Weights of a small image VAE: normuon at rate 0.0054, trained on Sentinel-2 satellite tiles (TerraMesh).
Rows from block 5 of the encoder of a small image VAE, named by matrix and row number. Rows with one number belong to one neuron. Each number is 500 + 40 x the weight over its row's rms, rounded and kept within 0 to 999. All counts start at 0. Numbers have three digits each.
After each neuron's rows are labels from the 100 images, of 14976, where the neuron reaches its highest value: "strongest on" is what is common among them. Only what is clearly more common there than usual is listed. The data: Sentinel-2 satellite tiles (TerraMesh). In brackets: how many of the 100.
# fc1: MLP up (encoder.blocks.5.mlp.fc1.weight, 768x256), inputs 0-127
# fc2: MLP down (encoder.blocks.5.mlp.fc2.weight, 256x768, transposed), outputs 0-127

fc1.59:499491490470563545480505507412494497433481430515502700507496521446496501501509485491502499522501498519554497499495519500507476632557522370496509499496501490490456497480462519500476500509600595499512498455547497494490533501498498526464491525538507484524519521423453496498490500522497487517498515412500502524476508511497501528499539465402523491503482403513529505506519499523502304526537
fc2.59:500522504482479437548493548571528523498521506524509438465451487546513451452510508483509542500534460504477497449500503447520541505495466570459482499545499477509498449542517501491521513503474393434499493497502463500490502570534453512542494535513489517460498483532485517506545522550489614513504503572487424573471494477482513513446462474552512489568504493500529462543501498471441592506471
strongest on: water (67); main land cover: water (40)

fc1.510:511512482471441568475502494518525433416560498544499429566487520477503492486496443492441500486450493517479467571564450549460598484495535472504566519504478405535505533498476496512486502479505487471488504534472471542528536479497474447446498509499500451503482532491499506486490487435503536506427489486501488523509500569505494552500553524369501609509499500500494500476499532517487475618510
fc2.510:545497512500474495384577505441499507497415509519470500473499541501536515499504498611496502525570483483476543534497442500509458496557517490540497421495667522496470502501496488517500419488418478497678500515499519373503488501499443520529497493532529517513502483495445580498542514498500534488528511499505534544500502501473492503512488506533506467465495536499559491521474501563570496473526
strongest on: crops (71); built area (64)

fc1.619:518503501501589503526500485472487486500539485488456504498553501493493503476489498499450519521586499505461498543452491432499509507498511451464502496499573517540512434518463494518504483547539483405501522537487447501484497499431506537436498415530531470437639486540516484500478493495488527497461495459508500462437467499550532484489508603490533498451518501430494494436442476478446472549494
fc2.619:442494525551406451480511534519584528450467428517489538477538528484473559555519507549590522499374505481510465586575507505531430505603497494595538524501475510504594542493518473483427483536496555500540482534518535458483499585495503465499509494452499519532450534499507504517495579456458497502539527551483539529526511499470481502509583450531502518507496499498556560497503473529506572519478
strongest on: clouds (61); main land cover: trees (41)

fc1.658:439505476470470518501536495502514491362529497570578487483502539487489501493467544482493500541456493499488470499553515469451460574446492520459506510533477526503389509478476449449544530499515470528517486468444529502491453575472542477515576499512551446487538428455457537496496515476522528485510511512507463504426501632551494572500486474514473481482488465492461377602415574476502443423499
fc2.658:492488530492509503440466505508495465564498520484483515423474426513459566435534491543520495506509414451500559499513505514449457502502691500573489481484521510502565536487502451506560501521514519508513357501510506480501498534506463523504519480496447455605500489499473398488446433451533456459552473591491600487495487482513494403498466509500539457506471492503503550511559487462523517489520
strongest on: clouds (51); snow or ice (42)

fc1.471:479471504491396500546502484500489498602485505502490499529528450384509454520488517476462492489495529499500436376500424492534500502541455500525507507499517547538500426506493439501487563537506494488566498453500465412499501502501505510595495523510503499491415623498495475506455495508470504440512538566527477402501554485505374503502490425491471494566526502499482512501506509527474558499576
fc2.471:500510508493499521473410505481519505506511488522511475453471492486569495496465473489509504498525502500504496647510500501487493532500499438504501455444500502469499514523548494581495497630502493415482422475483485508504492451461482584410492525500515463460509504511500458498484515524507503504463494500448497444559531500526502488528547595499521521503585483608369527463503615531503520549508
strongest on: clouds (52)

fc1.145:459559532510463534503480523475460508498584507482531534477522562520506493441508510540473574500507577498432497489519486463500519528594570452508502496498548472503512516466509503498451508553538500387593555528503483480496446434474548588461522500514596522545503419503476506475509498495590562504475461450486493505505501566565474497463544495500454498500510475506532498475482499511500533499577
fc2.145:428516453500502509498613468493498523528340494526589501569500447485494450496529500473514505520491428498485517446389529592500495533382504522507501539509491509534498500511478504525477567320577500528437497500490502509493581488578555504496473496486494407488578526500506471495495505493466465498502478502509491517462511530466445441525433491464502506447475472550494446526511496484539480538440
strongest on: clouds (36)

fc1.208:562493531499396559516499517512577520494497500505488495552506512422454487482475485449448513433421467473511486499522492458499520499514509489482518391504509573517495515501464415501504457529540447491565547444556506465488507482639532511497450488472533526501454511513485474490498596472401485524420534387516495493511579460504471574407485482500494555515391467560498506522404501561500617494500
fc2.208:474500546498501464498471471505510510500506513460495498499554435496507576474479490415491508531507502526500505492496500503518514501516610497501500494475465565499494500492563498530485499624501537466495459491504476471478439502498450549542518495497505503492532500544513380479500487495502493492427602463540439484564463491599496499488483529500501505542488536490500512394494545505423472500508
strongest on: clouds (50); snow or ice (47); main land cover: snow or ice (36)

fc1.691:527481489510403458589462509501479437427493512496457499510577490509511453536514529572500594527499425484576479521473556502510504469451508507498538507488501536522502527497490499525525468504510492477500491500509510532406498472526550504488470402487484501492450550543553562552477511504500469479502511608524507514499480475539501502429444467502519457498506482500500519509447520519567500511546
fc2.691:445481512506509619499573489475520507546490460482529491447479504430487498466533339481503499584497530504417515495468486505470509539527543500488496543522501495455554500507464480501449491500534531519499464522526541471528551524418500463540549456497520494438457457566507519500526457387506576546399483495566500424463502518510563539519571500479498501500446480442492552515446451476505554438484
strongest on: snow or ice (84); main land cover: snow or ice (69)

fc1.757:459478497546571500481496530403490500502501498510504468413499535499475524556500458453495500510490498545499548623524564464392569497564496455465487492470499599490456519567500528494515472525516500558514491607505472495523502527455534467422482410508542521466582499442494491500468461528385502445484510481541509575434535504507562492511524552499608514495495500479500527498447473509505493493499
fc2.757:503528514545525527418566500487450534502503427501489445413506443502487524514514461487547453531537532506483470574524504521509506552532536524471500595497473517531472502585439494499529469576505522559494500529542549517514498496393519486466500421496489422439548500500497582467497510493458498489489523500493515469453517499449543584612555530497560538463641544461512519491498534500514535514558
strongest on: water (76); main land cover: water (50)

fc1.563:592500523480552515465546499478520472463476500517481525517559506500421543494452386498501516501501576577548499493516495520436499491514510509490547472500531516474495500507510569542458518504446506500501490635521437479499501499556533492499590564461499548486526547493551553485494445478515491537466389395518516480477498500529462492500426437500432541547441504536477526499391468465492518444525
fc2.563:459516496485494441547432483513509444466632501502489494508487508507486455501478445523496506407506529443515500483541528462498610431457543419431516522485472485517506565530493492522500489527497510500544611480556499491497567510492523498510508524564436499413493522454511509575490493581491516410497499490489487504439468491489429402491406494539524514516530488469494497494467510512496502509503
strongest on: main land cover: rangeland (71)

fc1.624:543509527512505510499526514500506439421505500505532496530481503529638460529540578462523550451501500497530418478493520504476492508470575493517495396506521489555527376539508478581505544501500391455449453502502452559525494501503450464505525510500480537574454440497481537542498499508500453537421502488588500515495484530484457447491604500501541497496537518495538538541495473500520516445500
fc2.624:514487477491508521472484592501500564492466473505584504545526457428464455465450465579474531497482498524575501519499419594491460499576520555511582550473540561500473498490496515510493427420467523554491514491483521487489531516503495424501488498563515482418464511505532489427511480515483483484500510500498525501530490555545500549428520462443462532505396505520455513500495507537494470541568
strongest on: snow or ice (64); main land cover: snow or ice (48)

fc1.43:442471426482496482514510495520515556503480491502534564444494471492486499402510522499477491511495530495506495536498519411478503578538503501449477458494554557533491507509497491495497496590503481518502497562483480504481593558506494480519498487479506554410538500503458518487566489465485466525413514505520470433511495499505528503439602491480492520494478539505497497437495579461455428497538
fc2.43:578580500551503511514514503527505490502603500499463503452466457502528544624499497489473503490514500503528514501505495500488500535512514445507482477521515529485487501502513553518477471511509478508519527548503544500498433528545561523539467475524499492494502501504497461499524488515447514412489505500502490514564508516496459505475480493499506513516408458502523506463454500513495499523492
strongest on: snow or ice (85); main land cover: snow or ice (65)

fc1.210:502494523501521495463488503564421543454495501540498508482613428524553483564440482502505546565499502500510494541500570493553557495392468500500512493501597435545487503559473498494505438555495498593512459475515503495503472394500518531534470468426470484513601507453499502476508452496500502488501526502438526574495543532531504493524493478504470499502507483450373506516496502440512493479461
fc2.210:475465469508491627496501562492457497485498509460469535532470461445534494503504527420486529536500529487476491489518433515501539547504499509496497500479433468523509505556501467508506394479514513548595521481436539464481536526533499509511587500505498476456492510521498494602457505500507519604493487493487487518498527459516491459535456493498493601519487491505517563558551521516467503488507
strongest on: snow or ice (80); main land cover: snow or ice (70)

fc1.330:493567389510566443491483541443555466481650449533512535535500501562518460500417490469499495610529496445478418510522481545517490479504520487499465494525501501513502496470573520494426518509502508505502422510493383553507504604497502501496490523525565576492529484488480590518442501497496531509500521498533539511464502500467433528526502571529500572527494524491500464541470484447440451474471
fc2.330:579582509512467416500517491548508483480465519518494497551431538525449626497598559534510465448500393497484496496555500498514507495510516358506515500584486501506490533510506501497599500487500495364479460499530493500529491497465520484434548512468487507500538484503495504497526499497513370414499500516497497513504568504510531469462524549501470472480505494518527480480505486477572530474494
strongest on: snow or ice (79); main land cover: snow or ice (64)

fc1.64:502407517506483430450526568491571432481474534501341500494490490522496483499416513506526514538508482517452558506499472619570528515500517547477550508463503507508511497579542500506486475528428450567526505507487468518497507537417516470493553494503473466498498452485447369498479501495473555498574491512487458502480497487428530523504504555503482417395475518496399437564509476605487498532582
fc2.64:498425491470473501512502426520495504446506481454510495436553415516586529480475545461601501507464509505500517511474604465469586479593484489511426520472568516470534533500557491438472479482501477513409561504487517288499425494518535543497515455415500518460490531510417433471512500472556433499521499503507524507555513515513508461497505483454501521528503497456529516501506509437463468500413
strongest on: main land cover: trees (42)

fc1.273:502511534525497465518502504493517599490456499500373501480416498494554463496494585500456512445534536572538532518498496492468456495638449523501486495497458478503567500486527412494408497482477483529522549499542473509529513475498484506477484489511524524498467591519451467521496488515526557498526487404548446468500499489482554533509510568510500497535462432476594427535437463538499524531501
fc2.273:508527484496485653456479498500483426505504469562515501497516512505496545484564443512546536487511493445503453497460507517465500501394526505510381512500544493562498517499502471550528500493521521494504478480534528582549503506540570517426513476443346502558502497513506515431501488441500433520505449481497510497603492464543485440460506488420502562477486510496462553457510496510402509464487
strongest on: clouds (53)

fc1.395:565498502490509506502461511497558403579502389514520539486491516607504541496502509473521476484537490453491480532500499481477484462508437451508483461492542530542537426539538504504489454494494494497494453501549427465485500500506500469395486663489483494494496503457544505528497524498420530503492521513514503511397486475500537533529505520521523499504498501507525597490686555461500493481504
fc2.395:497500495540518481499476497429498458481428567489518423450553487504471529386495489490514528531482443503498483493433478476525500509510464499531516490500542478497509552506510500505504496508369494525497539477505511513489509541554534484470503515325503496447494496499442501481515430455508466497514503501501531498514497493518517510619387501501591515498613503508437511495508501498452518499546
strongest on: water (67); main land cover: water (56)

fc1.84:486549500476500519488499500484512491454473479486539423542500524526558439518477361507513521508491496516500501445509433490478584496473496523511487527528517453577584586537499513482459476441539468502470517522460493558494568513521444480411455464500449506503495488478496477491488474485504470499506500503524494497460503512486458523553694516483500528500489481489495499503410537541514458503518
fc2.84:515476595501505514517496578499515495478522464528411509504487487523508460498582559524467495458461500500491500500507388508499512494621531555485456462500520495500491497494505511519452445500487464480535491496504506430511435482491442502537500496505544431537454409531502456521535505471505553501500511423477499454565476474552494513489563513464480453495445546497568538513498497480505542412452
strongest on: main land cover: crops (46)

fc1.552:543501543423448449631440456500494527496529506569506522492492503667482511560523484438506501504511480501481532540499579515501476552469483505516449490523495603488502489555482479484555496540473500448510576498513493498496442444571492505473464561488439563535493473504502512511445483496502491513474494498428471500525444483498593486377554520508479496510508489488578485487466648519496487502404
fc2.552:501499492532515506407581550443495472508443437496511636499529527473491501552508585494556533496512503503511500518503478518499423548575499504509533432500500508511513469504543497542441541502499543523497486455500535444500553504498502509526498578496513471610509500480502530553484507500457438481586516500476515493524498522503433498567496415507417500501515451517483552509521413476501501466481
strongest on: clouds (66)

fc1.348:497495503499501387520500501535474499482504503494540501530485498500487538438531442500495502501491475486519502376530514543491483496502488491492448520461477436498462499471456503584515495492455516515384499541540493501456489479497532516488481505495499500493596505513504485560543323432479500464509503570439505504506453496504365484509374496499471476482496403502562481441501492480471470497484
fc2.348:498550598459429485558485470509499502415561475503492511486534491485486477535468499516478497485499454536504585482501540530505504485458414468574517502500506485474484486577499509524521511536513485454636477500528507528507432480474495484500482459525438541501456493500508474500503499510582491537569507496482566535511422508542496495514500510531504431503491617490468438528489513477436500481531
strongest on: snow or ice (66); main land cover: snow or ice (52)

fc1.672:467470535508500467500539406547557524569609500492507496455500491472499562481511538488486552486508473508429505504493534510430494548523530503498507486502509451499593505537575571443500525478503482532450511528524485488510513515565463503488501675493487529372486466489496502503441442381501545512504494499505498450475519499509487494414492446468403484500470467498472498593394569567570440480500
fc2.672:500452510511504500499492479494505500451461492508471555503493478480492515500472502550463434399503530492522532496500505506498513525468523414496495481530431545491434458521511535523495488502519494564516451549423445469477520549511530505599479609498430498499486513466518509500430503434502501600538526550494490515542580538528494484345471473523517481567478486507491508433507508452526513534491
strongest on: main land cover: rangeland (41)

fc1.199:500501499480458535450505540501504486445523462523523494443516528522501492501525437525584501488531626503500454474499498531543465509597593476486511510505500481553503510506422527555402610508532497524488501627509500485482556518496537501444483498474514484516499481526432418530520496410483442509559496501505497498516450511487428498488616500448468493512588500498533626476505520496476491490524
fc2.199:503490496501401491513482537507593554456452592568498498527507530488540451489492502508498474544523434527433552511550531504481501489515464555547456496501505526556474487512498463471481480500496466498586502484403456529457442494493485493459528503494503672469512503492481532519583494480499572520456507557515498561464541488442499494502499501600494508475388502481440399540484459543573533477496
strongest on: crops (72); main land cover: crops (43)

fc1.217:537538496502528523493486505432525523512539499503492498440385481505512502584491520504500456500493558624501458522488462501498508497506496499470521497491474499478501501500501508480638433526447502515508404484489506487490494489463565523510532493579487443491589525497499472522490494553500497508484501501521457505452518479509500498524490555497544633494522592499473535508426530516490501510545
fc2.217:573487492450528462508549471499520421542494510434516528517505598501538535546440504542461517500505500473534503494519502478497470494504459512522449468502536510518539517551494429499371524521528480518523552544502501487504521500480519516498490533500498491550448540440507563502520560505481423513501509495467474475498498503482501528494537457513500403490480448452514480492523510497530559472439
strongest on: snow or ice (67); main land cover: snow or ice (54)

fc1.250:551435506515487592502398511498458497500545528562504489477500512576528495460469441497499511583476464578388538547549501487431479501478441468563503469534495467476521499399540509502489542548493501495463516564501468475502496444506540470520538433497458511486488508515614552498493553502508513527499495511451560453517535611524521512587499505547435518501507501520508471519494614510444496482503
fc2.250:495462497453570579520537449464523491496423508475501577497497512454497485511474496517484469443525431475532528492466495491487544499492537528511405507543510476476503495502510465509479483450508490536521546590498469475485487558556465518471482551494393438631515485400423503556496477464456514503584493469461521513521484526490506460404461502481502486499391539422542548492539447494523499493487
strongest on: crops (85); built area (67); main land cover: crops (58)