python train.py --encoder_arch="vit" --model="image VAE" --dataset="Sentinel-2 satellite tiles (TerraMesh)" --train_examples=72500 --image_size=48 --crop_scale_min=1 --horizontal_flip=true --bottleneck="kl" --downsampling_factor=8 --encoder_norm="rmsnorm" --encoder_norm_position="pre" --encoder_activation="gelu" --encoder_mlp_ratio=3 --encoder_head_dim=48 --encoder_fused_qkv=true --encoder_bias="all" --encoder_qk_norm=true --encoder_parallel_block=false --encoder_inner_norm=false --encoder_drop_path=0.15 --encoder_patch_size=[8, 8] --encoder_conv_stem=false --encoder_layers=16 --encoder_width=256 --encoder_positions="conv" --loss="mse" --latent_channels=32 --decoder_norm="batchnorm" --decoder_activation="relu" --decoder_widths=[32, 64, 64, 64] --decoder_blocks_per_level=3 --decoder_block="basic" --decoder_attention=false --decoder_upsampling="nearest_conv" --kl_weight=0.1 --init="lecun_normal" --residual_init="none" --optimizer="normuon" --muon_scale="match_rms_adamw" --learning_rate=0.0054 --momentum=0.9 --nesterov=false --orthogonalizer="newton_schulz_5" --adamw_lr_other_params=0.0027 --max_grad_norm=5.0 --l1_shrink=0.01 --max_steps=9900 --batch_size=128 --epochs=17.5 --lr_schedule="cosine" --final_lr_fraction=0.01 --warmup_steps=490 --weight_decay=0.1 --adamw_weight_decay_other_params=0
Rows from block 4 of the encoder, named by matrix and row number. Rows with one number belong to one neuron. Each number is 500 + 25 x the weight over its row's rms, rounded and kept within 0 to 999. All counts start at 0. Numbers have three digits each. After the name is the row's rms in percent of the matrix's.
# fc1: MLP up (encoder.blocks.4.mlp.fc1.weight, 768x256), inputs 0-127
# fc2: MLP down (encoder.blocks.4.mlp.fc2.weight, 256x768, transposed), outputs 0-127
fc1.414 092:423505492495440503503501501504491521520500540465509501466522497492495540495500514503453514526500482494512508505494460507495495492481491500502505495474541490481495499525542521472511504514494498510504510508510493374475506519452477494500497505513523499479497449530479496457540460502493523539490480520470496491505495531484477501514560492485498531492507499477449521489484535500484479557501
fc2.414 042:575533475483500462465497502507494489497527502405522489576529474500502437525503603500506520505499500506502507508512450541502520505450500499500504474482449503499456494500486499496504501508473502502487501498539512501542497500515496537503475487507505480481453495509502473495522505518501508501492500503474519449543481500503491597503495515491498498507460500520501500445498501530482518502488
fc1.415 093:518502500454470489547501503473431479498506531506496491425499505488516517515502493512483486416507474484537485500512546449518507444534449448499511516512534529516501495497501496502501497485554474495470484497500501501484484455469462500533487475517508481497500500480484500530473514484529495474493516492401488485492505547494453550500517474514498529525476515498516496500494491502501499495536
fc2.415 112:504503499499522520451500479514495472500498487509530467490494501534548495579494497516501495531502505512506510510468484505512486509436486489509495511517500505500549503497500489529494528496503520500497462498500478446507487492486518499480479460500566500539504501530493506529490521568503472496495539471522500509500548503519507456515494559502522506501477497509500499469495511504489491520500
fc1.416 097:493501517502507492498494502511500534504491492487499495478510500420494485543480506500517464500518439432494515503499512497502468503503431510467445497500502508525494493573517505438510493481502565503497490534436454526504521504486450483543486505466497518524512496476503505482482485567469503500514498500506512501536499477529530478487523488489500508464517504494491510463499491529500501478470
fc2.416 050:502509497500494463503468512501495492479518451507532502515514482504519509499495503501445536549488518499501459500504501493559482497490452435493502451496503495506512550501507536505511504531474512521540484523527507463493467498529505496499497501500514504472499541467490467501512494460495461499510509523488507507501503500507419504574499470473515501472487491549547483482484494478500494532491
fc1.417 087:466474503509504479500548496489500476507529500539473481496500557488444514490505453495484525514492495488457463502501486501518499517474498523519515499504502485500492512522512510512514496494505501502523500473500503492493510507496493497510502495524517506548485499494490476500506502499469531491501469514453489532515491501604503503490448500505515499498500500483500559530490551541475500610497
fc2.417 024:486499498492485500429489500500494499505501493485500492476509500505501498500501502501497484499482504502500493508430502481500498513500454364451500500500506477526482501488442496494501512462498500512500500502522497493479507482501498495505501490528455409501499526518406497508500500499499455515499500480523500484495503500475503505502521477477485455500499520502532500511499501495503503429500
fc1.418 103:502468541499502484511501511521501550433496506455502488499509485522455497502500544504519522507500508491500524477527450494557499499502581505522494497530501484487483472547496560538520496471489472511488512501506489495501478469503572500474483501487432532512497575526545482516495508505496474510500522507499535537466533500501523502536478489438501483502500509450481499509492446532500496487505
fc2.418 209:498499492472527527500486514502478456531547520503521499516502475489512530512469494514506510539503483539516478484488505479508449503485500553499495492496496508499505486503526478443488544557514494469528475502508500505506500499499455541507502498523552487468495487499495502474452485456489552466440491470508509454497518489498493500494505514497483549536466502480475501508489492491540535515500
fc1.419 114:520506477487497506553501486501497499466445539507505514503501523533508526454531524503533496491484486482499495505471501552471479474500489469510500498483454520519495477501495539437497488499444501493494500584497468478506492495498448498502510539464540556530493510463501494482505498506507523523509541505499500498501490464511517492520517508453498516512491516492527484472485499379516501501498
fc2.419 147:508501518504480490476508487533499503497520457515502511506526494537500483506511470487500504504481516501500500559538499498496499511508499569494482500500500461515502544514517499461494495557498497523485483458500466494492517493488495481508514467464467522517466479491425484455479507484537476511513491495504547498516507485504516474503467447538496486522561574497529491509458491586523490514508
fc1.421 123:503494501477488503551498499498495465556500549541524468511496503498519573438466516500506503514515499529487493522500495499501463501507555489521480482518511464512499467516497480490512535504424457462489496483479543493482505499491476537546522487514505561494504499575519500498515474520496513494498523507478510461506489516508476483497491499522500512514453495467499492509500507489484498509513
fc2.421 105:499408517498516549534499458531477500403511505499531522481482528526503459517499535507499511463508492472512535549529508489477530517492522500498484495494460481462535474517497512521500516502500505486500498563455462518563462525492533534513551520513519519458488480497514518517504516525491510536488468518501438478529477580536543472532520502510504490512494510509496552498484494504455500481502
fc1.422 098:517467444490473511489514464566476419507500498511533500480548458504479527494491470495517468500499455474494475503502500505523507501445495459501531503497473533502498498519493503467501500453510506504454469494499502525495499499517577481499522490482476500515474498501501512494501584481501487493427430500497542499529495519486498474490461537438515549507555497502449522495500530447504466501489
fc2.422 168:504513475501516542500506474500495501521502511510504503505518492499506503496500488484539520538477486456495482514488506500501498534453525499507471524497454497507501503515509491504487502482546503538464497485484506598452515481537517498406493476490459463530556533520525488440496510416497464448486492489489468539522496489496484491522518505495498536448459508496442509502501491506504509570472
fc1.423 116:488513490558540518516491532476517473502479477487507487498498500519484494508506512518511509505499513476508452509515444484449539469497497504513521469501504520586498494500487545554491515513490502451500489500523513503506469556460508522510485526446492482497499459507497516500497487498512507445547516510485535505557497470518484506494511516469500567498505489508492543475465555565501515541499
fc2.423 133:527517502498499469455493463503504540493502487499450487498500508500488495491500510501508499461496453502482522542487510558498519500462458493518504507506495506493465502501500544555500495501499495533540499490500534504491530483493520494501485491539466500524480496500536496509554501501509483491499516479508466449503511502490509499492461469485498468506504519533544529475494506499506501463494
fc1.425 085:501482482509484500497498484418489487502499489450464498516505473476550474511464468511487506496503500484472507511503512491503498505439475490480509508507574583499463485522503524517484515495538501527506488456515508497478531499514509494554502492511574496531486496465498470490466573495476524492500491483503535474497463502498505523502523457516510506482502496485457495504462502475561493464501
fc2.425 137:514486471485493537457496520498505522501527498459483500503496501496501503503485451556501495506502490551496521523476491531531493532550477451506485462501473512501533500532528552481497496532482497490514432511518489493477496509451488527482519451496567490519521414498538498506500496498500498495499490481502508492498504518494496525559472584541487493490499553513525500480510501483542505475501
fc1.426 112:501492488503506515450496530500523522508502514497506499496510551484462489499478437501485511487497463534488508549524553477442502500563510486496492478507518507476506550506519526502465502524498484513499498507515483500516499501500470465433497461498482532516500492497469460524501477494500492497512500502512484510474554491527519520459546554504515505513502500522496502496476477508501517503487
fc2.426 080:519499497506548524437501479501506497574476443500418478503505508482471505533498477490505498499524504500507488492512497502500499485533526507494503507496430524530512522557476476487498497470497526524462524469526551514503536495493479471496483516445475486488500486489516486476491498504493436525478504512493516496502497491465535491570499472498507494496505502469467511462496495504530500464500
fc1.427 104:529466535528499574495496537500523508521522481497508501497499512490514507473481504520518523494500519493500499499491530520526494489492505470432535486508502481540497468491451503480474537513519471497454509456496575459462502459504491515479516499499500557492481482498511575456503500533470475481438513510536484506499499500418508478497484489448474508494457555499497505536507496511525496505497
fc2.427 050:495501498500489416499505489509502470469500502500486503489496505521523487537513605450504612506502503510510467500507538508494520521500493489526501484485503511549472466488510498500491505531501503479507500542506498527469504499552489547500519499504519561517482511497505502491499501512482511506494549495540491527528436490487542498498503473495537510540501467522500510491503488389500493504501
fc1.428 087:489503494501496500512493498468476525500489450506499500494500521470494508492517503480534506495442488500500497500491504498510506509473521476536499493475526506498494499529485513499504487515522501531494512396490461500477503473495469515465500456505543480509513500502520502497534506542488501474502517514500502496521501470494487500489472514463499457516511505496538495484491490519523477500509
fc2.428 064:499507495512521476488476500388493506517537510484507505466517497487519510520502506503513518476499529539510504495539536501467486578572491488527463508497525505473489501511495517546486496528498505512534463495543561480496512500500500457503491482500497500483514494478475524479500490499497490508549500493508483487501472493531498503498571511503531499491490504493471476531494501497495505426441
fc1.429 106:493494507513497511509479527466505501476534534490481500454598504538492490501490501518512499493481538499509493535524485497483533483413509470545468515491571455510508504504491501547514478526497473504580493500503519524489499455497498524501493502526505511507492501497491463497500494496480514501499484502550474516558570496500500500531496508571500519502519476510472496555491480499496500502471
fc2.429 137:416496459496510544487502492497493499489398447532511500515483491503501501500497522452526516547530463493500503517479499494506561514512488518470500501510420509500479492534545505516518510480505497510486520504497500483487504501543522521485505500489505495464516498524495504585502507478504516537436491544513488501442499530511499515497500500470483501507460454543478606449508518517557498540520
fc1.430 098:494493477537561478517472554500476547464521406505504498505482502533510485513489480544499514501487494502525503508510514503481470507482456465498501498450500534504478565491584501540513500522468486495466500510503497494507491477511522516555498447486544465511497508467515462500480461523477528503478500556496504500513483541568513515508531479486456551528500499523483513516479505495506529487449
fc2.430 060:500463537462533472488533456507504513525473533502475551489479510505511500500502498509492473495496492509511500461500483507500489501501466504508492460489493518500498533505499500528503477481501483522504574486491502500492500496500498490511501517490478505530496517492500448512463500505478524493478516500502511516528510476394519498480466500509483498462472507501509500496508477506537471517486
fc1.431 102:524501518515490502505548506506535495492503522526486481466505519520481487520524514472476461522517470492502472509540498500468511499505522479540537501551528475505498489505505491495478500457496519486505507508481468503502489500518500503512486500484500501454534514438499544508542480473505563520508503497500502515521499454503485485446500501494501485555517527516498485526503478554500537529524
fc2.431 175:510495477480490513470489500522503463483524489485522480501500506502478506502482523471507500522471452460522460551486501494509501505522502529475505483510451473524481514502519492504501511592497493500500461505492503475477536497474544535499552500542507499556475498486500506469500527508503468528489507466496510503576487505486506536485457546467511581523505481498499501491500532475463467452499
fc1.433 102:573598504500482548528503468535500503507500495498451494485517504556528479494468544447424483530545514505479499520472478524525495496478470501513507501503500486511515480530497499500467498473564491475548529489532453501468483491516496479532520473423479489484428517521555474527514516514494509536478498500506498500554473526440517475514499473500502499501489502458507502500494498495489536444525
fc2.433 038:500503475476492556495550514496484504500548497517480479494496510506504498510503552501495552498482512537507491505506504475478472500569484495475459457499499479500500455489483536496409511455474484500487544506504523514490507515517477497514499511523516500429461559514501490481500531592499519519491504472502501403527500491496520498509530498494525493500490496498521474501492514550446484498488
fc1.434 102:476512474493491501481500515469502491505500485480466499506525530496497487495500517471514510498493510506507523537509462536486494504499453476488487465509525503463485476532537486501524500497465423500501498535508470495494504500558486494494511568455489570499499525493514564500519469494435500555497544493542451490444470517511506508506474492487491545466494489477461488501521499461454496470513
fc2.434 037:500614510506489448433536517452503499545524507502497498510491493479506508521507482511494485501497521501451544477472497500501500491500506475524504523502567500490506508502524468528479527462531507500521516500514508531499523501496498494495527510514488497481515500450519518422467473498431498545559514500472496501463486481468504492500497507498497494504534479465497500497503502444503506456477
fc1.436 113:500443447473499544523510491531493471501521497497546519497544494507558507539505530456542498509499509480501463513518500497511507564489528475506479509500525455492505488495509494511474502507497466484490483501495486510543516495564483500501514476507500544539495504480501543475475493518494437483540540495471501452499470511499498503481531517500495489543498507522502490481500496543506507520547
fc2.436 183:524507537507483476501450500500502568454507501497463520522519465522486456486481487487499499534504488437500505526500497528528515501504488519550548465501459502511496500500499494477572449502502515508510491480512493468525497479552522514502478497490529500455508493498466425509543494529538524499486497496492524521517502478524499510484500496483485541517470530519478500492496489559434516553530
fc1.437 094:475510483500498500530484493506448513490487514472516487509500514497411543444525499504501499448483477484504499510478530502436494472481479479492534532500518544493499473525509502499502501484512461541507493499515498499484459490485484502501528499528514499502532515499521529492511502502500513457499462535489509477496518538487501492500623468473505488478501491491465500467496479467501499500506
fc2.437 106:500453460478506499491493520493501478518493492512503500508508501499499460495501484482466502523498498506499479510497484500517504544507488528449457494474507493503499567535538501483495495498498507509481483501521497466498499536492492519526525481417539514502479502479497489494512525484498502477506502449461512459499475487506535525499499445497505509491503502484545494467473501574505501505484
fc1.438 101:500534496512520469495546478500504540532494496505469499501490502516500487501502499490501503492481513501497471447452498508464516508516496465487482519498516473519507503493570494489526501498485487495503501474559496503482533531483523532476515468500499467518522468478500500471510467506501500500459501604450539502505491496510505496500536539500501494504522496494495537500490523547479496458480
fc2.438 077:578506500516494495500506513501479488449486498499498486494505527484446463517484465507460469523485457504500535522438469500504531500456475500500522465508499518517500499524501488542515510558514501499514553494503496499498516501483512565499500497503483488491500472485508500441496495500511500523543494488502501518494491554494496488500499553499505500499501499522526502472500507483480507503542
fc1.439 085:457575507535480525491465523498507524510505498504519488485502544518505501443513506500474500497485503459476534479476517493481503506486505526479546522494488499479478524500518513553487482490522477485504511547494482495523523521505502572500498465498499497529456524468538511495537495497478488499537506471490456502500490520512499517458530425530502501493500467516582480512470499494524501506503
fc2.439 065:484499500488500491510499495539501484510499496499510496510501477447495506491491502457580473514502527506492439487487519486485537434499517466499516500496487485539485501507475511498497523455502498516503505530499500485510496511506539496488529500498518493377504502547556506535491479500494509500469497503496537501493478477514500512535542511499487571485523463500465493497468568498506492498457
fc1.440 123:489431501505449519500498488481476529518525481491520522488475532499513497489502456496524492501500509473463470547499523503512514498511475461519494480499472437445531468504505398502499490484503496530540527549524487552496468458537499552501506499459388479512520467503438526480527494496480487500505545502503494503488497544501539504579487507513490521487517501510476497509495500523466499479480
fc2.440 083:503502506523514499492505531508500495486540479499490487515485510542501422485501500521515493501519569464459497532529501510511504492493501513510501489500565511502501481517488524505487489491494510502498475512493512487457502563497499500489504504513570507560499461517523496489466503507487514476515497480501419593485505507502451442516459500499520495502525487505554527499493467459494481536539